From a checkpoint of a small image deblurring model.
Model: 1.58M parameters, norm none, activation relu, depths [9].
Rows from block 5 of a small image deblurring model, named by matrix and row number. Rows with one number belong to one channel. Each number is 500 + 25 x the weight over its row's rms, rounded and kept within 0 to 999. All counts start at 0. Numbers have three digits each. After the name is the row's rms in percent of the matrix's.
After each channel's rows are labels from the 100 images, of 14976, where the channel reaches its highest value: "colour at peak" is the nearest of a few named colours to the mean colour under the peak. Only what is clearly more common there than usual is listed. The data: capsule endoscopy frames (Kvasir-Capsule).
# convs0: first 3x3 conv (model.blocks.5.convs.0.weight, 96x96x3x3, each kernel summed), inputs 0-95
# convs1: second 3x3 conv (model.blocks.5.convs.1.weight, 96x96x3x3, transposed, each kernel summed), outputs 0-95

convs0.0 096:453484475514510486533495539513508476503506492471514490505535485541454492498534513500484470498498516508521533441476547463495488500480468493454503519537507498520460493454472512482540483486519496512519468477508485477452498458534529484508495517552483533452502524533471494502495525530513487477
convs1.0 087:495504529498520509479515466496514463509504518543477517517466485468527525509468517501515512545482489498481503481474438490457493489516521513569502441458494521461504513492547491500510495524495522516497553515484530493549466533479471496488529510444508504470510486503544484492515530483499514491
colour at peak: pink

convs0.53 101:467484475486499496484477514504520541507474466526495527519488467486503503454487497490547495514548491524524545489512506478508512508495480489549540505494479524519510475505515538469505538491489497486483450475519543491466516470471502498545477515474469500439505500514478442503459524458535510519
convs1.53 115:494518520541506504476528527512529478522533537471521476528520477506514514504484496491551512505498517534465524490501524488452523519526497501480507551503506496471482469471473465499508484469509543476515470509503525469531502482493519515547555504504504536492520516497470524572558519516531509517
colour at peak: white; pink

convs0.93 044:516507496454478516514467524534453472463498503519493449531506458472493507531506524507479510488455481512525552521488496524468480455498532506488482461506502513526482473491553495496502563520516493495510493499460456489502502527543504468464507521464464505485508476495486479460536490479509488508
convs1.93 074:451519466520512487477477491523467529466476472504532504439491500491501486492511497506472500461489527527520497522509517524491503469482501489471517477521493498501484487477518501488502516512533519508489463502509500537516513538526418553491505515446431522477460507502512524484461495495466496542
colour at peak: grey

convs0.42 099:498500526499510495460511522447450459489472494523515503505509547460484525485520488546506525477534469553478482497480503532509474507535523525497484497505515526530514529521518507486441495499461508496463496486487492467512512445504502525529490510437499497512445472517505502514526468507489460499
convs1.42 093:522524484521494504518461477524557512479515492471494491466490467512517482535496491449467484539456526455537478501512470484496497506443472473520535500484466465473501487521488482504512520502515452508501510516504491524507545544466458501471485504532534495506527537480505499472455502474498530512
colour at peak: pink

convs0.39 102:486526497527429521494487510532496487509536506522499433486509558481507489517503517534487505450514512497497494517534525523508499489522510520468515502527424504508502497483511505498453521505526527491471493479512462542493494505531525555445522515480499541486469511487513496506467512472491514525
convs1.39 085:545466487512549504475551497490484531504481491484519540527506517518496511495517475504479507544493540475495509487507474480491519503527484486500486508482524478541515516531506505488518473484501491501485515518509537500480505495473533436533488404499523483582515516516482512512492498515518496459
colour at peak: grey

convs0.45 083:503524473499496510552497523530487520491521483458505470500528496448459513475538478485486490510479501580516495487465521497461496480502511483552498510467510464514509496486485467488470519477543497563504452504527474475503501477478485561494526542508504503500452513506503491476498491488491507488
convs1.45 124:551491574525491503460475482510539490520524494568504460508487508535517494493505513497514518525505484487548498474486493513510511522489495497496495473527528505534526506483475534505489491503464497623501497470469506521531493497500498532499512503503514492507535496495501497537519502503523512499
colour at peak: pink

convs0.68 157:536494498496517492504513518507490521474514482506466500490474524492512490519504492483476498496490499495496481501497451539395491534518499489498455479531504496493520538518497486507518436497465489535502618496498476496486512514538521505490503510534523488502499505502502512469497486485526475493
convs1.68 173:534508471507520483528490489511496521486519491510505507472498566479491500523527516476497529533490533509534490525533499515600485500492528506495462508518486520499522537507493484512524606501533496504491542492496481490460521527463527516483459499524500496490489505479496503487497495491497475513
colour at peak: grey

convs0.56 113:488515405474507521477516501477501496498483476496467532465543452472518516512492516507490514540516468522493493530521477472530452511476507537498508514509498479512517500482533512504490515497547497494521501490482498513545509515507509504506469520579481503531453499490522525546513544484498495489
convs1.56 088:527473592523507472521464501480486500523510495517509474541478535533474515523495492475530499474485553455508522465467510518479482490513465469511483492508505532514496475503488467479521481475469500523464508493507516495437525506522499498483548513444516491489545504515485485481507464511507492506
colour at peak: pink

convs0.52 081:499479493493490494483492506507448554476445513456465505503534496491475524488510488433478503518490516507469513495519517493493536513509480518478518520457467482475522494486472500464505511563525511526543496478529474480518482493518501529494513505487531447496525489565515472483527475509520541493
convs1.52 061:492486522520506488503491551521515495510510534514525530519469521508485501545514495556511481524514491541540498523496515504513505490507526491481495506544520525473478473507545496514497495454484483465501597480481523527481456497542509518541495508507518517487478528464495563517525510487478494499
colour at peak: grey

convs0.22 137:521505503506504491455508474499503512504492501511505518479516519519509480518468357508515502486515508436489480510501480505505517493519535508503500485529496526490495502500535526508514487521504502410511518495507516489494503511513530440500514478474498500477516493522523497478499507515494458504
convs1.22 130:486490472467503515529499498490509447493503480492509550519497491492496498502499457500468495455502521544516499510509516502494469511504455489480529518495499479459480545515542483497494495525557485417506466480574479497484516460477525526494467505548518488508471479491502506471476481488481489514
colour at peak: grey

convs0.84 099:501497521559464451510500453494502480523509500526507461514502535494507527521515519511499480480473522440476489498516487489497536546488531505506451505512484514546500505530514497474422491502520491494495517485507526523467502483509508537481471506494517521452428486510494520546509471495520492494
convs1.84 098:500516489544470535492509539519512458507505492518491497509508526508475518542523498476501525506544461523516517514508520477525481441513515539485482520525512499510462539504480500494483509515488508481485496505511512487499528501491488487551476371531506519491538497486500510526537505491500519506
colour at peak: grey

convs0.75 089:509487527485518539493493457490485487503526479503509519493521514499503523506511514481494490506470485492518482489485492465473465487535477475502500473548496534498472478464489497494543533472500558498530534494502480510452472476487471537498531506451444544470501529542488512458535450505533476527
convs1.75 083:513463498467477507570483561484501516469528484517526497521549494518521510493500502470491532475501464504489492490488562472490486500569499493484488525503528476552494523525459495538477496485549507528476462459480510512497476490477508490517506474508512484523522512495516501489547485491540492496
colour at peak: grey

convs0.4 096:453523506507528498475528506495501485501503497497485520490478504530489490482514535474524527492532512531508460491451456466506507496490407517461479531546495487514514499536523494496515532532483512518542459535434535468474496508483476519541498497494480510522479491500512520511503522521486525526
convs1.4 094:537479464504488511491478485487517523513475486489481462512495485505490515512489489506453470540471476456523493508522537553480468502483563486519510450493492501489497489472483521518476460482510500523504486476545481516533456489494499484461467535516458494475552493499472451520499457484491493464
colour at peak: pink; white

convs0.23 105:511522463502478505496517510484474588496530505488497481470527518478494519514490509490473462458492526521519490494476488489504496501478436467559509504505538486569502562485482533512503479526537525479477478507489518507513511533516523536503511515507500476499531518513483498494492508500484494437
convs1.23 082:492471545481513493528494493492536484503460492515518512555491500481538528483489527510522539528521496479533491483533505521517529536531579534469472506477470488447485448500529479470506505542481486526504513483516498510500493475495487481526503500494506495512465489493513523517514487473530501575
colour at peak: grey

convs0.10 133:513485488459498507497506494476463472490498478496504479481522501512496501473498550484534503508492510361519497508529489504476504491495510502506528501517514536482507485513498477527528516507492489464514518495434532509477510521478497499511495477562476503478524513481492522535516549503494516485
convs1.10 158:484470466506492499487511506509513468485515522475512535513503504555510464501470481476498467460493515554472503509485507499502470512511438499500512520508503464467491517522541517508500497494525492372517505538521485491494512493465515511495476499508520523484523494506465504502471495486524497546
colour at peak: grey

convs0.18 056:506483494450512498509517499534525486472527501486529508524471554486457506465532546495491480489480500524511485490471510541498513505529483455514535508464475488504520506539532427496515513470498540541498530524481500505484471505496449488481516538534513475469488519482514485441483509493491526489
convs1.18 132:493514545511547508516494510523493529498506491515497496502529526524482514510528551493505509556496526504518539510493515531494499463471494524534498462502476501525487478497512496526552561513505477591528546485461499504498523490525505520471514558482497550514527519500518507493479507508503512516
colour at peak: pink

convs0.86 107:484522503542540506468492490516513502478460489555498467509519484491476492464492507521498480519496529503514520483484489508482488494514473510518520475484470516546520487520531540513491504502520478543560510499516528479496520496517514493491513497448509492376464483506458492492489491499504501519
convs1.86 095:503466513462487494515493513506504529523517514475494537501530528512517548516535499500496512513484510474490492488481480469508509512492544475484556502531509484469501515516486480494541523529501516509465471477464511491500476500456494535478499474549488529425513534498586503510517540496497533516
colour at peak: grey

convs0.11 105:468470514497483492527489554472480520523501437546496511545527485489514545468500471482496524488493538483500504505498557524512470483534507494496497507480476502499467489507479512541511529496494523488460510486530562501475524502501440495508453474501522531478487515461494496482501485516507556518
convs1.11 103:513498512505500503465519440501531500489493574494493484470483513496497472499528527536498455507524445522492500503522468482500521521476492507517526475497512487527546503490544496454479500489497495494529516522480450481510491486507547510517538510490495470470529471519516497500468542487473431464
colour at peak: grey

convs0.55 156:460493530467481508507498490510512509504496454444502456506506490504523490519508474504493497486480520488477441522517494519449517496489516490452571453509486458487500527560537521518494480517510487493472496500515467508517493478523476530505527492550528475444510511511473492487495537473532495511
convs1.55 157:480498509494477509494503518499495481491502519486473484507494498498497501440498490515473493526519504496490410521464509493496494476496471500533553474502486513478507490530512514510480612485480496498472481478522466525504519537501464478488497484499488483440504526519442519486479500520487469499
colour at peak: white; pink

convs0.73 079:493514481474506478497521505480507462501496489467503450512533487514563489497491516478486474450509517509506487459527493541518479508515458507555528481496497506557453532481538521500502488447469519447493467505493506471469542543506486486522480494472476466504488511494511516526500503537504497536
convs1.73 049:510499481546525513510462506517485572484498493499521524501457494501475528516503490516460530509471472463512462488509506424489485559503519481526530497521508515461531503528461512518500473518511489533460540516525506518534508479487491524477537482510516542486510485496501461480507512499477541516
colour at peak: pink

convs0.47 077:483502504486506523544479475513488494524501502461476471450529448527535492541468506473500536483526486513503538529487539496499501465494512490493501509476526542500467554458500492499497505479476512491533555467488540510478475494525469484542526499521448520523515516523504524470477483492494544480
convs1.47 099:495519476519529530506548512525500497514514517551496494514514570504484541498493502559501500508553491485462531500503488513484499484516543483499494515521504507527503507439475490481515484471491551555500478516494520511513577496560492537504499495497474531536486527526509501512499493514494512507
colour at peak: pink

convs0.59 105:550447461516504492502514499469502488501529452507478548501507500526474526482533485516491481506500455513509496516418445502485454510505502486495516477527530456499476468523534479477544505466522516510517489505489469482532498489518522462483499504574518511487483508500487516499507480505511494521
convs1.59 089:467507528488523506545466490478507501489516559504504532462539497452497524513489526484501507507504515525501513512457517500546473457509465491454478515469517509500501465492479487448461496528473500491548525486509497501467512488469536485509564526468527518504520470494539485486530464482505500487
colour at peak: grey

convs0.67 101:545497495525545484491482503462510500483514515538503521516503520538465488493504495497531485490490513494510479571483509508484541506488509483452520485464498476533547449489561471535476503504502507523510463543515516516495522486482463546469511499479520521518469546488477528462496502519472511484
convs1.67 103:486506497493473520505541512541488489523468471463510492508501487479526492510489510537495517522536462478482468438475514508500492483521471531568479524511528524485440548486455530471497501512488495487484496467508509506491473504521544464546482533536510488498542475504527499522499475480536493515
colour at peak: pink; white

convs0.87 131:468509500529469510527516514463554493489474480444502498515469450502504520489504517469486532443488480522514507509488531480499461532492493521476480490507548493492503526508482501495494465514464504483525430510484511494524500482499455488533506555547515529557493469499483501480484534498515495480
convs1.87 109:507494495471486510506494509484483481497482489501440471494479436509503490455471482502521462488532476473469434520493499486516496500503484484504471508499462466490497460437479493470484447505504518479487488504508496499519456461508488474516497465489527469575495486494459472506495492537471493494
colour at peak: white

convs0.89 110:494477458466505515524498481499488547511476511528472485482517527495524539471520491525531500524521516487547501498524533471483555486488495502464490512509512528489569546479459468495457514512547518533474500488518507495527491492478466447492540503529464515473527480504469481523504478492492501525
convs1.89 100:528508528532506485479496518509501450490524466456534533516488484515453455504489490499504493453484465498459481522480453513526452507523515488493520518492494477500423442512510533496511494481468488476517486486470510515464516500524503540504448474484515498517464501479532510486506528491489501468
colour at peak: pink

convs0.32 107:510408529519509485448493494494521473483536501516484504501536493464475488497514475457494500531494516492503492520504482439477514505519564513536506482537497477521491527521494523524520471495493477542492484490501502479487491472514530487503532564490507506448531494498476496526505531464521517508
convs1.32 095:482606468466498512550512496521485518513444511505522516487474487540541502506484512557509498499522488537520510474513540546519497496486449484455515505480480499497501487511518486479494527486478539480525521502520520516479500516491483508525502487523499513482496509535541506487500499559485507489
colour at peak: grey

convs0.46 051:541525474538541492470504493547471539487523489514499505511477517508497518456517495496490530470518476496486501494532464532493499503484486517501512536556479467502481466571469468502510454497533475545524521493513504481524487459520464478502493556487449503482478492520493500479484484479474498485
convs1.46 117:477495579476513504491533525476477488540514451484511520528542511540519484489465498517515543491472506513498504432510528486508491479474514473551492490503549529465493501549541500520530506522497539495502507515514516493475462524506539489550495510522530489511496510528497499506511480499534510497
colour at peak: pink

convs0.14 068:499456501509522482515479491543486488492535491555486537498503558506472546523558486523493489512494502489494525485505491531499517524495494493457476443468471507465516515530481490488510486498467497489541527497486509435527496459520489479481471474514474470454523511483489448504488506475506528510
convs1.14 075:496500526476477540484506459490486543497452521458500508500512520468498467497516481537552504536546505549497517541495491475502531479492542515491470471500506531532505476497581466499491527509510466523517510482452466471501531487528510527507509515493451507498488490485497494535515510509515513477
colour at peak: grey; pink

convs0.71 100:490484516475502499473483516528505511530468482501498543512495479498474507462503479505539484540513546505508491505511488435496460495507496514537502517481468486502508479505491513504547526529503529480510446463547530480467549477502532532456489515488505518424454495485499496519484532531487484504
convs1.71 074:461482528523486516511519519485525488495506553486508438511539463511489506551502483503481490442506467499480509489491517525451526501493510483485532497491520511473492494491548468493459474490529512461507469507492479504546472463515481495510528517498477508409540491493516501497488524483521502483
colour at peak: white; pink

convs0.38 115:509477498479519502523504512484498549494484489415523493515537479509480475527506505525523511475497432493515486473475484536510449502520555486494510510453491510495565504516480497542513481490505499525485488522504513491474498505443513500510498527467526491527493512454506487541500517512528533537
convs1.38 105:485507508506516497474485469514495453510475506549484514476470502503527523479502497485507482514529546510478496548532530484469531471474446515496491489546518490515446486492489516485507503471533513481507519465494482500525490503546488467511458517538486469538523490548510496450493506495451449475
colour at peak: pink; white

convs0.95 085:541455505499567482514511521492508524483514485488496519511482495521566509510462475485531475470501518504492480484532514509488460459548456500442502455478509504516536463486508528513489494481550489495498486475520493502491519549503507477487536498474531502480519497463512496565505527503494518498
convs1.95 073:481538526494482523451477458498479465520467542523500485508511516503469493503511479502473482478498476523516478532536494516506524529438557482537514524544486497482475527507498496494535497515446502484506533504482513492502474442494524531510456551513492489516520498534488485449505479470504489516
colour at peak: pink

convs0.88 113:460497487494489477482502490486536547604493493482472501496488445504506500488482500471490487534524510508534516499479482464516467484486513531515522485508494506506498492537521496526495498507466534493476446500507546501484485451528513496533503492513509533559530499504511478524462537522475497523
convs1.88 087:490512514500503518534507454495514486496476527444517488506489474494517457469483513498548502486483475510518543509487464533459520532494500530504452489495530446504546512421462520495480475513504492489503510487517475482487532459504453489461484481491539500491477466528477506490507497514498457504
colour at peak: white; pink

convs0.27 094:491508484493478505478510500478495483491532477472518507506494494488529495550485426485521492432489523454553509521530495501494519495520468501531485490485510492521471497480508469494508474568490506400506500499497524488525486471515506520528494511525508505549515487486487550512505506514484494492
convs1.27 104:488466491542503502528486483495522464498486523471456459486463519523462519489477497479474497490483503453392504490501495508481453512482474500511489502498466491458497502509480527503515503467484482514511495509585482508496507468494505504485490506487514482507465489491480475474461470496456502498
colour at peak: grey

convs0.92 096:496514496482549485533497519508480516517545505540480520515510506477486470501567424502506488534500470520508505495502468522501540513524523499470478509498469507542474441508507487485527505502477448484492518476499500501462499541535533524440480505477484472462519502514525523478509503512519475490
convs1.92 082:505532495514487483486494499504498438490533476520503484488515488482509546489476516526503517464508521506529475513494527505560498491489485492529468499514529512520519578527528500518484468566538506573516504476515488528479487491515496455517529526515461522509492512506509531509508503524461490460
colour at peak: grey

convs0.8 109:495488549529493503457511516459510507526465506505489527479493513508466471509479487504528513484493469517530535524514477549512448468499475526550489507517545476456519480494474482479437549491485486490475511528509517507550485516490485504512492502560529492545506488514508507526533469503492513524
convs1.8 108:502480428464502496544488518532476504502510481500519498491522486468530526515501499505463487511469489477468477489447518472513528522482514469456517474510470518520504506495501509511537478491487489521498555468490482496487525481456516502452493489453481490499459534483498512460483563528470500463
colour at peak: grey; pink