{"model": "image deblurring model", "dataset": "capsule endoscopy frames (Kvasir-Capsule)", "train_examples": 42238, "image_size": 32, "crop_scale_min": 0.7, "horizontal_flip": true, "task": "deblurring", "loss": "l1", "arch": "rcan", "norm": "none", "activation": "relu", "channel_attention": "se", "depths": [9], "kernel_size": 3, "stem": "deep", "widths": [96], "residual_scale": 0.1, "init": "kaiming_normal", "residual_init": "scaled_by_depth", "optimizer": "soap", "beta2": 0.95, "lr": 0.0027, "beta1": 0.9, "shampoo_beta": 0.95, "eps": 1e-08, "precondition_frequency": 10, "max_precond_dim": 1024, "merge_dims": false, "one_sided": false, "adamw_lr_other_params": 0.0012, "steps": 17300, "batch_size": 128, "epochs": 52.4, "lr_schedule": "linear", "final_lr_fraction": 0.05, "warmup_steps": 3460, "weight_decay": 0.1, "adamw_weight_decay_other_params": 0.01}
Rows from block 5, named by matrix and row number. Rows with one number belong to one channel. Each number is 500 + 50 x the weight over its row's rms, rounded and kept within 0 to 999. All counts start at 0. Numbers have three digits each. After the name is the row's rms in percent of the matrix's.
# convs0: first 3x3 conv (model.blocks.5.convs.0.weight, 96x96x3x3), inputs 27-35, a 3x3 kernel for each
# convs1: second 3x3 conv (model.blocks.5.convs.1.weight, 96x96x3x3, transposed), outputs 27-35, a 3x3 kernel for each
convs0.55 127:527583455533485520427493510436391445548486499523589524502462495547479472504542473383507477466498508473498570469432550551439426539501421612499505599516479442502512495493494473498493488498463445486542534462413464461497512437484368440319435480528
convs1.55 130:556510514522471508567516470471426528503465413502494464556475448492542495491447490491506563556525476544509557521494482541525547504507547540535535513485467474508480505466445506511504515510497492504474466476474529478514292410380399445425450433469
convs0.56 111:472524534575547505449460488485484457489598413430571499535532500548475507534493477537640506604450547510470516497495578562480515515469502472527507465525423356523472515596503438543520480527529421461512549518536417598442487462484468534402590526496
convs1.56 107:541462515492449454456492484502464584596416469516536599471452503472541516441549551465490446544548427473453496532513435449533489442481536523500605540504558511508571468530483378475540458447447582483531459454467552521500440500438535589498559569510
convs0.57 094:478442448546588548509536573480508519547535558484493535504492528368495496487449507509519469548590516624562536475527468547503492598519505493531416639525420524517465458505533479411508478447476514502491475555538494400429447572453491388534498515345
convs1.57 099:500540495450434518613561478511509515474451551537545586487484447563491550413496463435461519496419572454491480516513547499512497503533511537548438495520396538474413478498444491553502484459491508428492507544533479473514404446467379399414541467350
convs0.58 089:487584538637515446470450528476509510385470433460570531456526459512462550493530580544516477442540425558539580462518474538475491506493489458495445558501478442521485540485509518483515506547497453578537454474473563477514548446519552547590457543481
convs1.58 095:449514545549554521446539514503526527544502463497366494509525497611505471550457528458504526533588557516583463493543553557538524587461501490600485515552550473506467461536478567511441509621488546500519486484477476480501574452389506410473401459400
convs0.59 098:455496547588513616441539426447477479549492560488496445501454516409461421522529545566563611547480498444437401527500510518487541438498478398401385499449488471548527641515430567485517477486475449515556555571525479440474522492515510560452435527458
convs1.59 113:481443503463510531478458540501513478547529545468450475408415443502456464609604639478557435575566488401507535495453523495502533491510521496534500570546503440500495512519526491545524532509489503514500521470507441533518520477562510456561435514541
convs0.60 090:481482508472453568508570514564495535573558485400381481411492487590536538428386431461520532552502501511557580472492482489551528550568579482543471519541552439454482516504502485492515491532518510525486489506526560538533516493542467533497497502494
convs1.60 113:486439470517551483475451477487468481515420428465432503545610540490480440458503487482456507452506483476438428544589557589575556546490504502477441443458470549468557478494473488530544513506510460447459517486496502481467504536483539493469448469519
convs0.61 103:502533523553553551483511487522447509544468477462481527442487431471483554507532540577447520543501533582483461474505427468513492495525506517461482479494510512499572553332490467476479565404529546480510478509521539397485539491508551388476463558430
convs1.61 114:489465461439487483490465489505513536554416424535524458548447492433594473468515519492429419438457452452499450527480496526513528534518485428484497507437559524509547527500532569479543563516543592518453447443508523513461545467532536590440493524479
convs0.62 101:468588527427522570444488569420514520524468549547422507570476487505562521461558595558538499626469442654521460490485528433593529505511488553437536518463549453525478555455423559486497547559491481426494493473462464493461459578455420446456401396484
convs1.62 096:435497525456506521432395499505462447557536554466493500433482563536474506514492445567509432506515375478472461496493533510443542406507445491473527508517530523546481526436487497516532485522394533511437498507544456573503534565542520499545488414510
convs0.63 114:509535493525510446528464416472486505495544472530556408506426473505447544534447490542511430453507415492566463530481521575436597516485563525550493550497458559529513600513394519507482584550385528460565490485550510485447472511500534565493542480537
convs1.63 125:498455533460502476465479522521477484458466494485468529534506487585508424536515523495443670501489678521522529537484461493523410505483521521458459473472536491455470505519520487543503521487481494525409484513456516504473503486407564497303557524550
convs0.64 087:547530514593524467599475521544450495513382579523467527552500496491544419476545482493490507428462522480494425525541472433587548457573490477534467537552536485535448494564463518534462496505520522450452470509506456509488470498538485495479488463496
convs1.64 094:362524349475528470440530455402484495361599483385568420579480484583438472522564480584472550625448545481490541487435519575461498530479478541500512519467568540451538522486443567479421507534486536468518544473535567483547540517513517537498494542482
convs0.65 112:458547568516457482466497490511512498460544403397569470468516431566543509518419514484490522463561415490398494507525467562531561493535550403526460488532520496478609515450530523546478491555503492477535530540528499465476521585570654515485549383441
convs1.65 103:560431525522467453434461506477435481556429430495478497438501517542394462498456498463557531492472533472510454478475507428455446463424489390551467512486447545462554506433516504484443475539418468566491483464458515589489604557552477504382477474487
convs0.66 101:463531548465448533570540482522500471545507482545496464436577508430579503417577535590447428548538435443529470506473547449517529470485583564484495495546472546456513500477484507482497496530499495459494485484513436512517524506518501509544477479500
convs1.66 118:487457452505568498406513464494429541465474669505447621481440453561543405604469533509614534548626472516592456492467448513494418485447566520466547451457546421512520526561494547569464540489558496521485502482471504536416496515486500571529526521503
convs0.67 100:455494500471502528530525474507505511520514489513576587540550544517398501418419503470579533523528530420398453516539469547493495434459475488510494509474466544579528482476494520508493450512524498510433552480505421594575503530520414464507418462534
convs1.67 098:533546466474546573536547564505489482545469557462416536510616586429543543494460446594532539534510456520462522530530598545479504567525502508430411498484428483466496520487491456485427467495504441446529487498474560434491445470495474456506466481463
convs0.68 147:503449444505484442496545508520445389467511456421546568466503498424517512479550532582535451632514417491441410524451519450462487498542496544472448547564465453507498494517451468542510499482498544563520489494489451459459621518435487486538380401495
convs1.68 138:526501499356512504416456508494414495517526463448549562514559536525567520530570448606574571523560440483508536466505483454547453472532499472583543530519650456473581500534478588536482514520428531532511528618497550572473538423333527647450392436664
convs0.69 072:521520488529534544527455563520434426447474467498420489558518566460488407563579568560527523472486400560510500489513479423446495442515456479497499451446497526539517474483569498424528522487511501563489523482437491465478486517640555451617415460462
convs1.69 085:512511473602529452495452452591652552604617494640609500514479486468522501533543486533520499491586556525535455496505487515523499426480466457449520544541476546510603536500483517510543453498490514463491498573503510538501411550590477542505366539566
convs0.70 102:526578553475487497470491467453395440492507512492558498461556474512454508469408497503605581512518519527480554490480513474518509541508468478419429428510507532450550536497502465503512543531544469476456518539552515433525449438469491559469493506547
convs1.70 089:558518508502458496477506545463468503494547527491564550479548550499490528546502497569559546490553522508464506459497512490508528544541530447547547497473539460538490489548564461494492508537508548679576515559516591588536496555557549492523474528461
convs0.71 082:486560548437549424514510514515570528614510485470545591525488545483463534475420429559595495451544541503591559513510487515582487521535459546548573549536549515492580461580483556470513446545487513459480538423483558552564517451526507494476553442457
convs1.71 081:445550493529480530505480510443541585405548448485466455572506505476499543386428517490442497471396517467419410501520497543500489470526490527499520422490477395455496538508544509523450498415508467381508472568448521507495532545472501528492525510459
convs0.72 111:518501420479482519519428525489504489429551628467498490492462522560449506521509523450501532413511483486530479530436557542486562555444471527494520474558544411460469550460434529484470441462562527526528552570532440533569540532436540472520487555542
convs1.72 098:507507470550506497541518512461455453422459521465511430469467515497506479524547498566483509581500557441531521496488488453466537520571566500555519520443506444542431512561519534487427496551533461485494490424482451424481576478519489438568509480584
convs0.73 100:452579521513434492472441476486483563500422511474555429397514432458504467600467520435262559477550468520499453436523509499521498494484583533486504486543442490529579501573487494457565509469493614481508472509502445517486451514455498503478525483520
convs1.73 093:497485526536553520466489490560388520478509472448490480456606454540467564513485531423499553567486469480578479546474455521521487418439527461500450518461511552468471468464437491533478482534468470477586562498560464488443525314536457588497466531440
convs0.74 106:516495488582524499494508463517552468445539375476550490464559491507596524555541461461534527497495488533525512491453461516521428472446421531544469409563439551563485498521510481524500519462539495491501439560530455387468517551413588469511577522477
convs1.74 094:478474493464498377558488507528468537564402535549455500585500441525424433510406502505368492497472435528497569519469455520438446552503525516466560553405620559516506528517466560513497496527488529488515517499546563567508459508477427468429561429446
convs0.75 088:533408540474521421482547443550396500518480497488538489457499502448558421576501469524501543463568471436523513516342604557327539507359535395570505387598502403521511490475523489502532442499495504524482478527500609484516544508427521500462469451490
convs1.75 089:485463489431459499522506441493520444431533481491491553540509513535509609480489539472509496482459465511480452469536527553484494498459485529409462468421496543422500449558497439460538490510589485550410451482512517528485483562421471546489514482475
convs0.76 110:497486440518557526536479513524469456586525604516547515494509523570482486498555512540652438499458576465519552503565518462469507469490508497443543574484492454540454488516560442475471508475563418578542529604530556433464458417466417499482433479612
convs1.76 094:457498458487407510552502485534404462401469461489485428494431465435534465554549497417433491499542482541454428483548561527458524471505490524495546472548471490501533460495464543493508500563522547599508488460484453434559430570508489486548483615553
convs0.77 112:498456482492532467473495528435555468452606469466549497545425528483495455494544476446500543484476534518471570539477527506532417475503500487449486501457503501515492499579449482523538440589550551424548490491514470531473439565402472528461541361634
convs1.77 085:454540519529501498452512474485493516535459578519513574511481471531527508485562493507568454580491501543534477486472513515506527503456563512558475549509466567550556535476511454503492484503532436464558426532529464523497575514550468508560446581472
convs0.78 084:442426540451493477553495481476473522375361518497520585521505501551503460565489476533517538465425476389433466532516450525479473490469468474400467423476488458481516537555514493486496474524507536499454546412458516490473586429503506435347456420542
convs1.78 096:513475506418390496458466486507478508515419467534479553478463437507518509496441522478579595430461401455560514543483505439481474513446543510458480593454487584537386484468453545448453523455470486467489537575564536453456637517434654480499319284385
convs0.79 102:511494538480494554473565547510482604404467551502459611464498475440521503476529462444477488545471432534562521563454492494438442536457509500518548528485562453470501512513569585462548510564534491504479494507478502514459523550536519460436464464421
convs1.79 090:500436547513495459484421496466561536443526514443523531543533504482484518600492505489482480529531488451466583465469532553541482504516522546519532490517484505500477443421517473583433396423430527480538533469532551465573543524587523558540462468489
convs0.80 100:505489455492494515543559520401553479455464577493470511425500529567472473448417425509550437624514509545595556535474534431510425463470492485470568533452508444444452517479455504528473477598511449534481540457499554610527510486449544422497509507452
convs1.80 095:552487476480545514527523521479552512388540609465524582494520553473588476506454554489486481547496428550459456521502467543508637481492480460568513422564514447502476504465521548494506563492497500424471475542476499439545539516441498555477493518538
convs0.81 099:495536532443487487501519397522494492502480466561484538480519491478455408472457479603587517467474533405520517534426519496494521486480544453509485508446580510556505527508519489486517484498505506502466503480567441494547492431536591492527519610440
convs1.81 100:503505483492524561470480553446547514522505577581599463433569589518489505536485489487504559507512521556403441520534539458520521514564474482483470452515550490550527535556509446485549490511504473513567479518545528489411529439579438471488452514470
convs0.82 094:544509470573469499545466492480565464436513460444485501558558559571557416433503547512512522497460452485420470475524490501555548496430409489507397404488562471410539514484525526494455585393503481403412497432504532431512489372498413495538505514466
convs1.82 087:574444564500518524512539538451464530499445501532459506459461541603453517533521574496610528569505486483513493454538502491446457496546577583538575463514528582501518562578561544504526470518446446524457563601547573572540502430549501503554496547506
convs0.83 113:509526453502552485505488539479549536518510565451502520466499510451534457622535439509485504506504501515465463513529493491533475507511508428554482497547492587466444360511728512496666468490653505494442509469506362483567504528458539479504492535533
convs1.83 120:507530461497459489496448494529540557499488515534498420501464504419531425445501411490517427505498448522483448478486479551471516513500504494514466496461506476499513457465456458375536395411553544594535498576431548568482531460443499474526542459450
convs0.84 083:479514548503524524488502511477505548544473527437479499492436482503478434521487499493438477416509499491489519480503477479436441502488466479493499589571464551510529362497452396530432456469407524503476489486488443451442507472437542476420554536467
convs1.84 092:475453423420538496478534494545517514448504571459467485522544483596529471530552468535458481480532505443508601560478531577513550557535542406537496391479462412520490544526504462580492509554510594563496468454510547447544495426521560481518537589504
convs0.85 106:487496492454455476515501474492507473522508429494432558493488513437460493513569550390482572540570480584515653474487496481538460480554488585537596494502499517565472533557463504524504465514501520460520513582506479440467472503462511402489585567514
convs1.85 091:545548594514537495558538529489525476558486474517515532457453504480535572443540474343557482456491497514505594511483569532468538541510553509385470525490483479523462458437476447481507478383526459440540531441496542618483510475426571491494522490578
convs0.86 091:549535524462552557433522536454534478495488485480539530501462426514498443490503497490529527556463521569496504519480436523530489475557458557521547491590446484543559487472503477488531526527519449497431551486534538566563458521555530428513523543594
convs1.86 087:508494566523482418540492478480443570460516456551457537486534402555566469589548446470485505556515493512546525459465490480464478503523509457473499528437587555470573466411536481493499461442501408423472563488486524533521426506469551514463482441583
convs0.87 089:480506428481399461532462433484422502508471502486511468532497495526539516598565559457456448437425431464398396485472453458530500507504472459534491487421540417474474508565528507531543489568488516521546549507518483527479512515476571574442450498530
convs1.87 100:585585506486508495459438455609614475525521512482456476416477441432406546513507459507509502490485493468440512522576535543494539512546491497422465448547447500507478542434512433491492448383551531476523468457467430460439418420492442336518392437512
convs0.88 083:534460537480403464453414481586382408470536444546511525495487410493537516451444540498552517541491497595542592501500575527493545530566493517536474544568443490508515492525531482546484510530477525565598516513510575498516497494511522493525548562501
convs1.88 108:447487534499530500531482475552638546496528469513542499559493501479461562484419551346435537458518534567529495462435530533488487471526471540511475525444438501477441491426490468536502585498562479488516515521498488551553473507666416469648477585512
convs0.89 107:533506489527552450555559506557486536537505506550565475522462481489500482525519517548433460487565517520519621495540598533465539479498505533475552474507533525505511476468520530500454481507471510604594552518487562608403423505555559507433497429601
convs1.89 098:472511460550482501506497511512523475497516503457524522508489412523515474502565463440473361436417442501545535450496519559498448436491486538456473471444464459498437524520467518479437526511506587497433524458448383379487387484531472448523462534517
convs0.90 101:518565571466472439530543515492479492554470487511545528558587563527564543419400463471516522508574544519459483476523466476488454452531519512456492486490500519571578487455505493491464555475519535524506523443503528446521454494514519563439565422576
convs1.90 106:479513498502480498458420496533514508521513455590623493527530476498460466515455457500527473508497497530568560498495514489493487486438483461487478475491523503491464478474422467484473477505451521508453455515445374303398448498554489470518504671524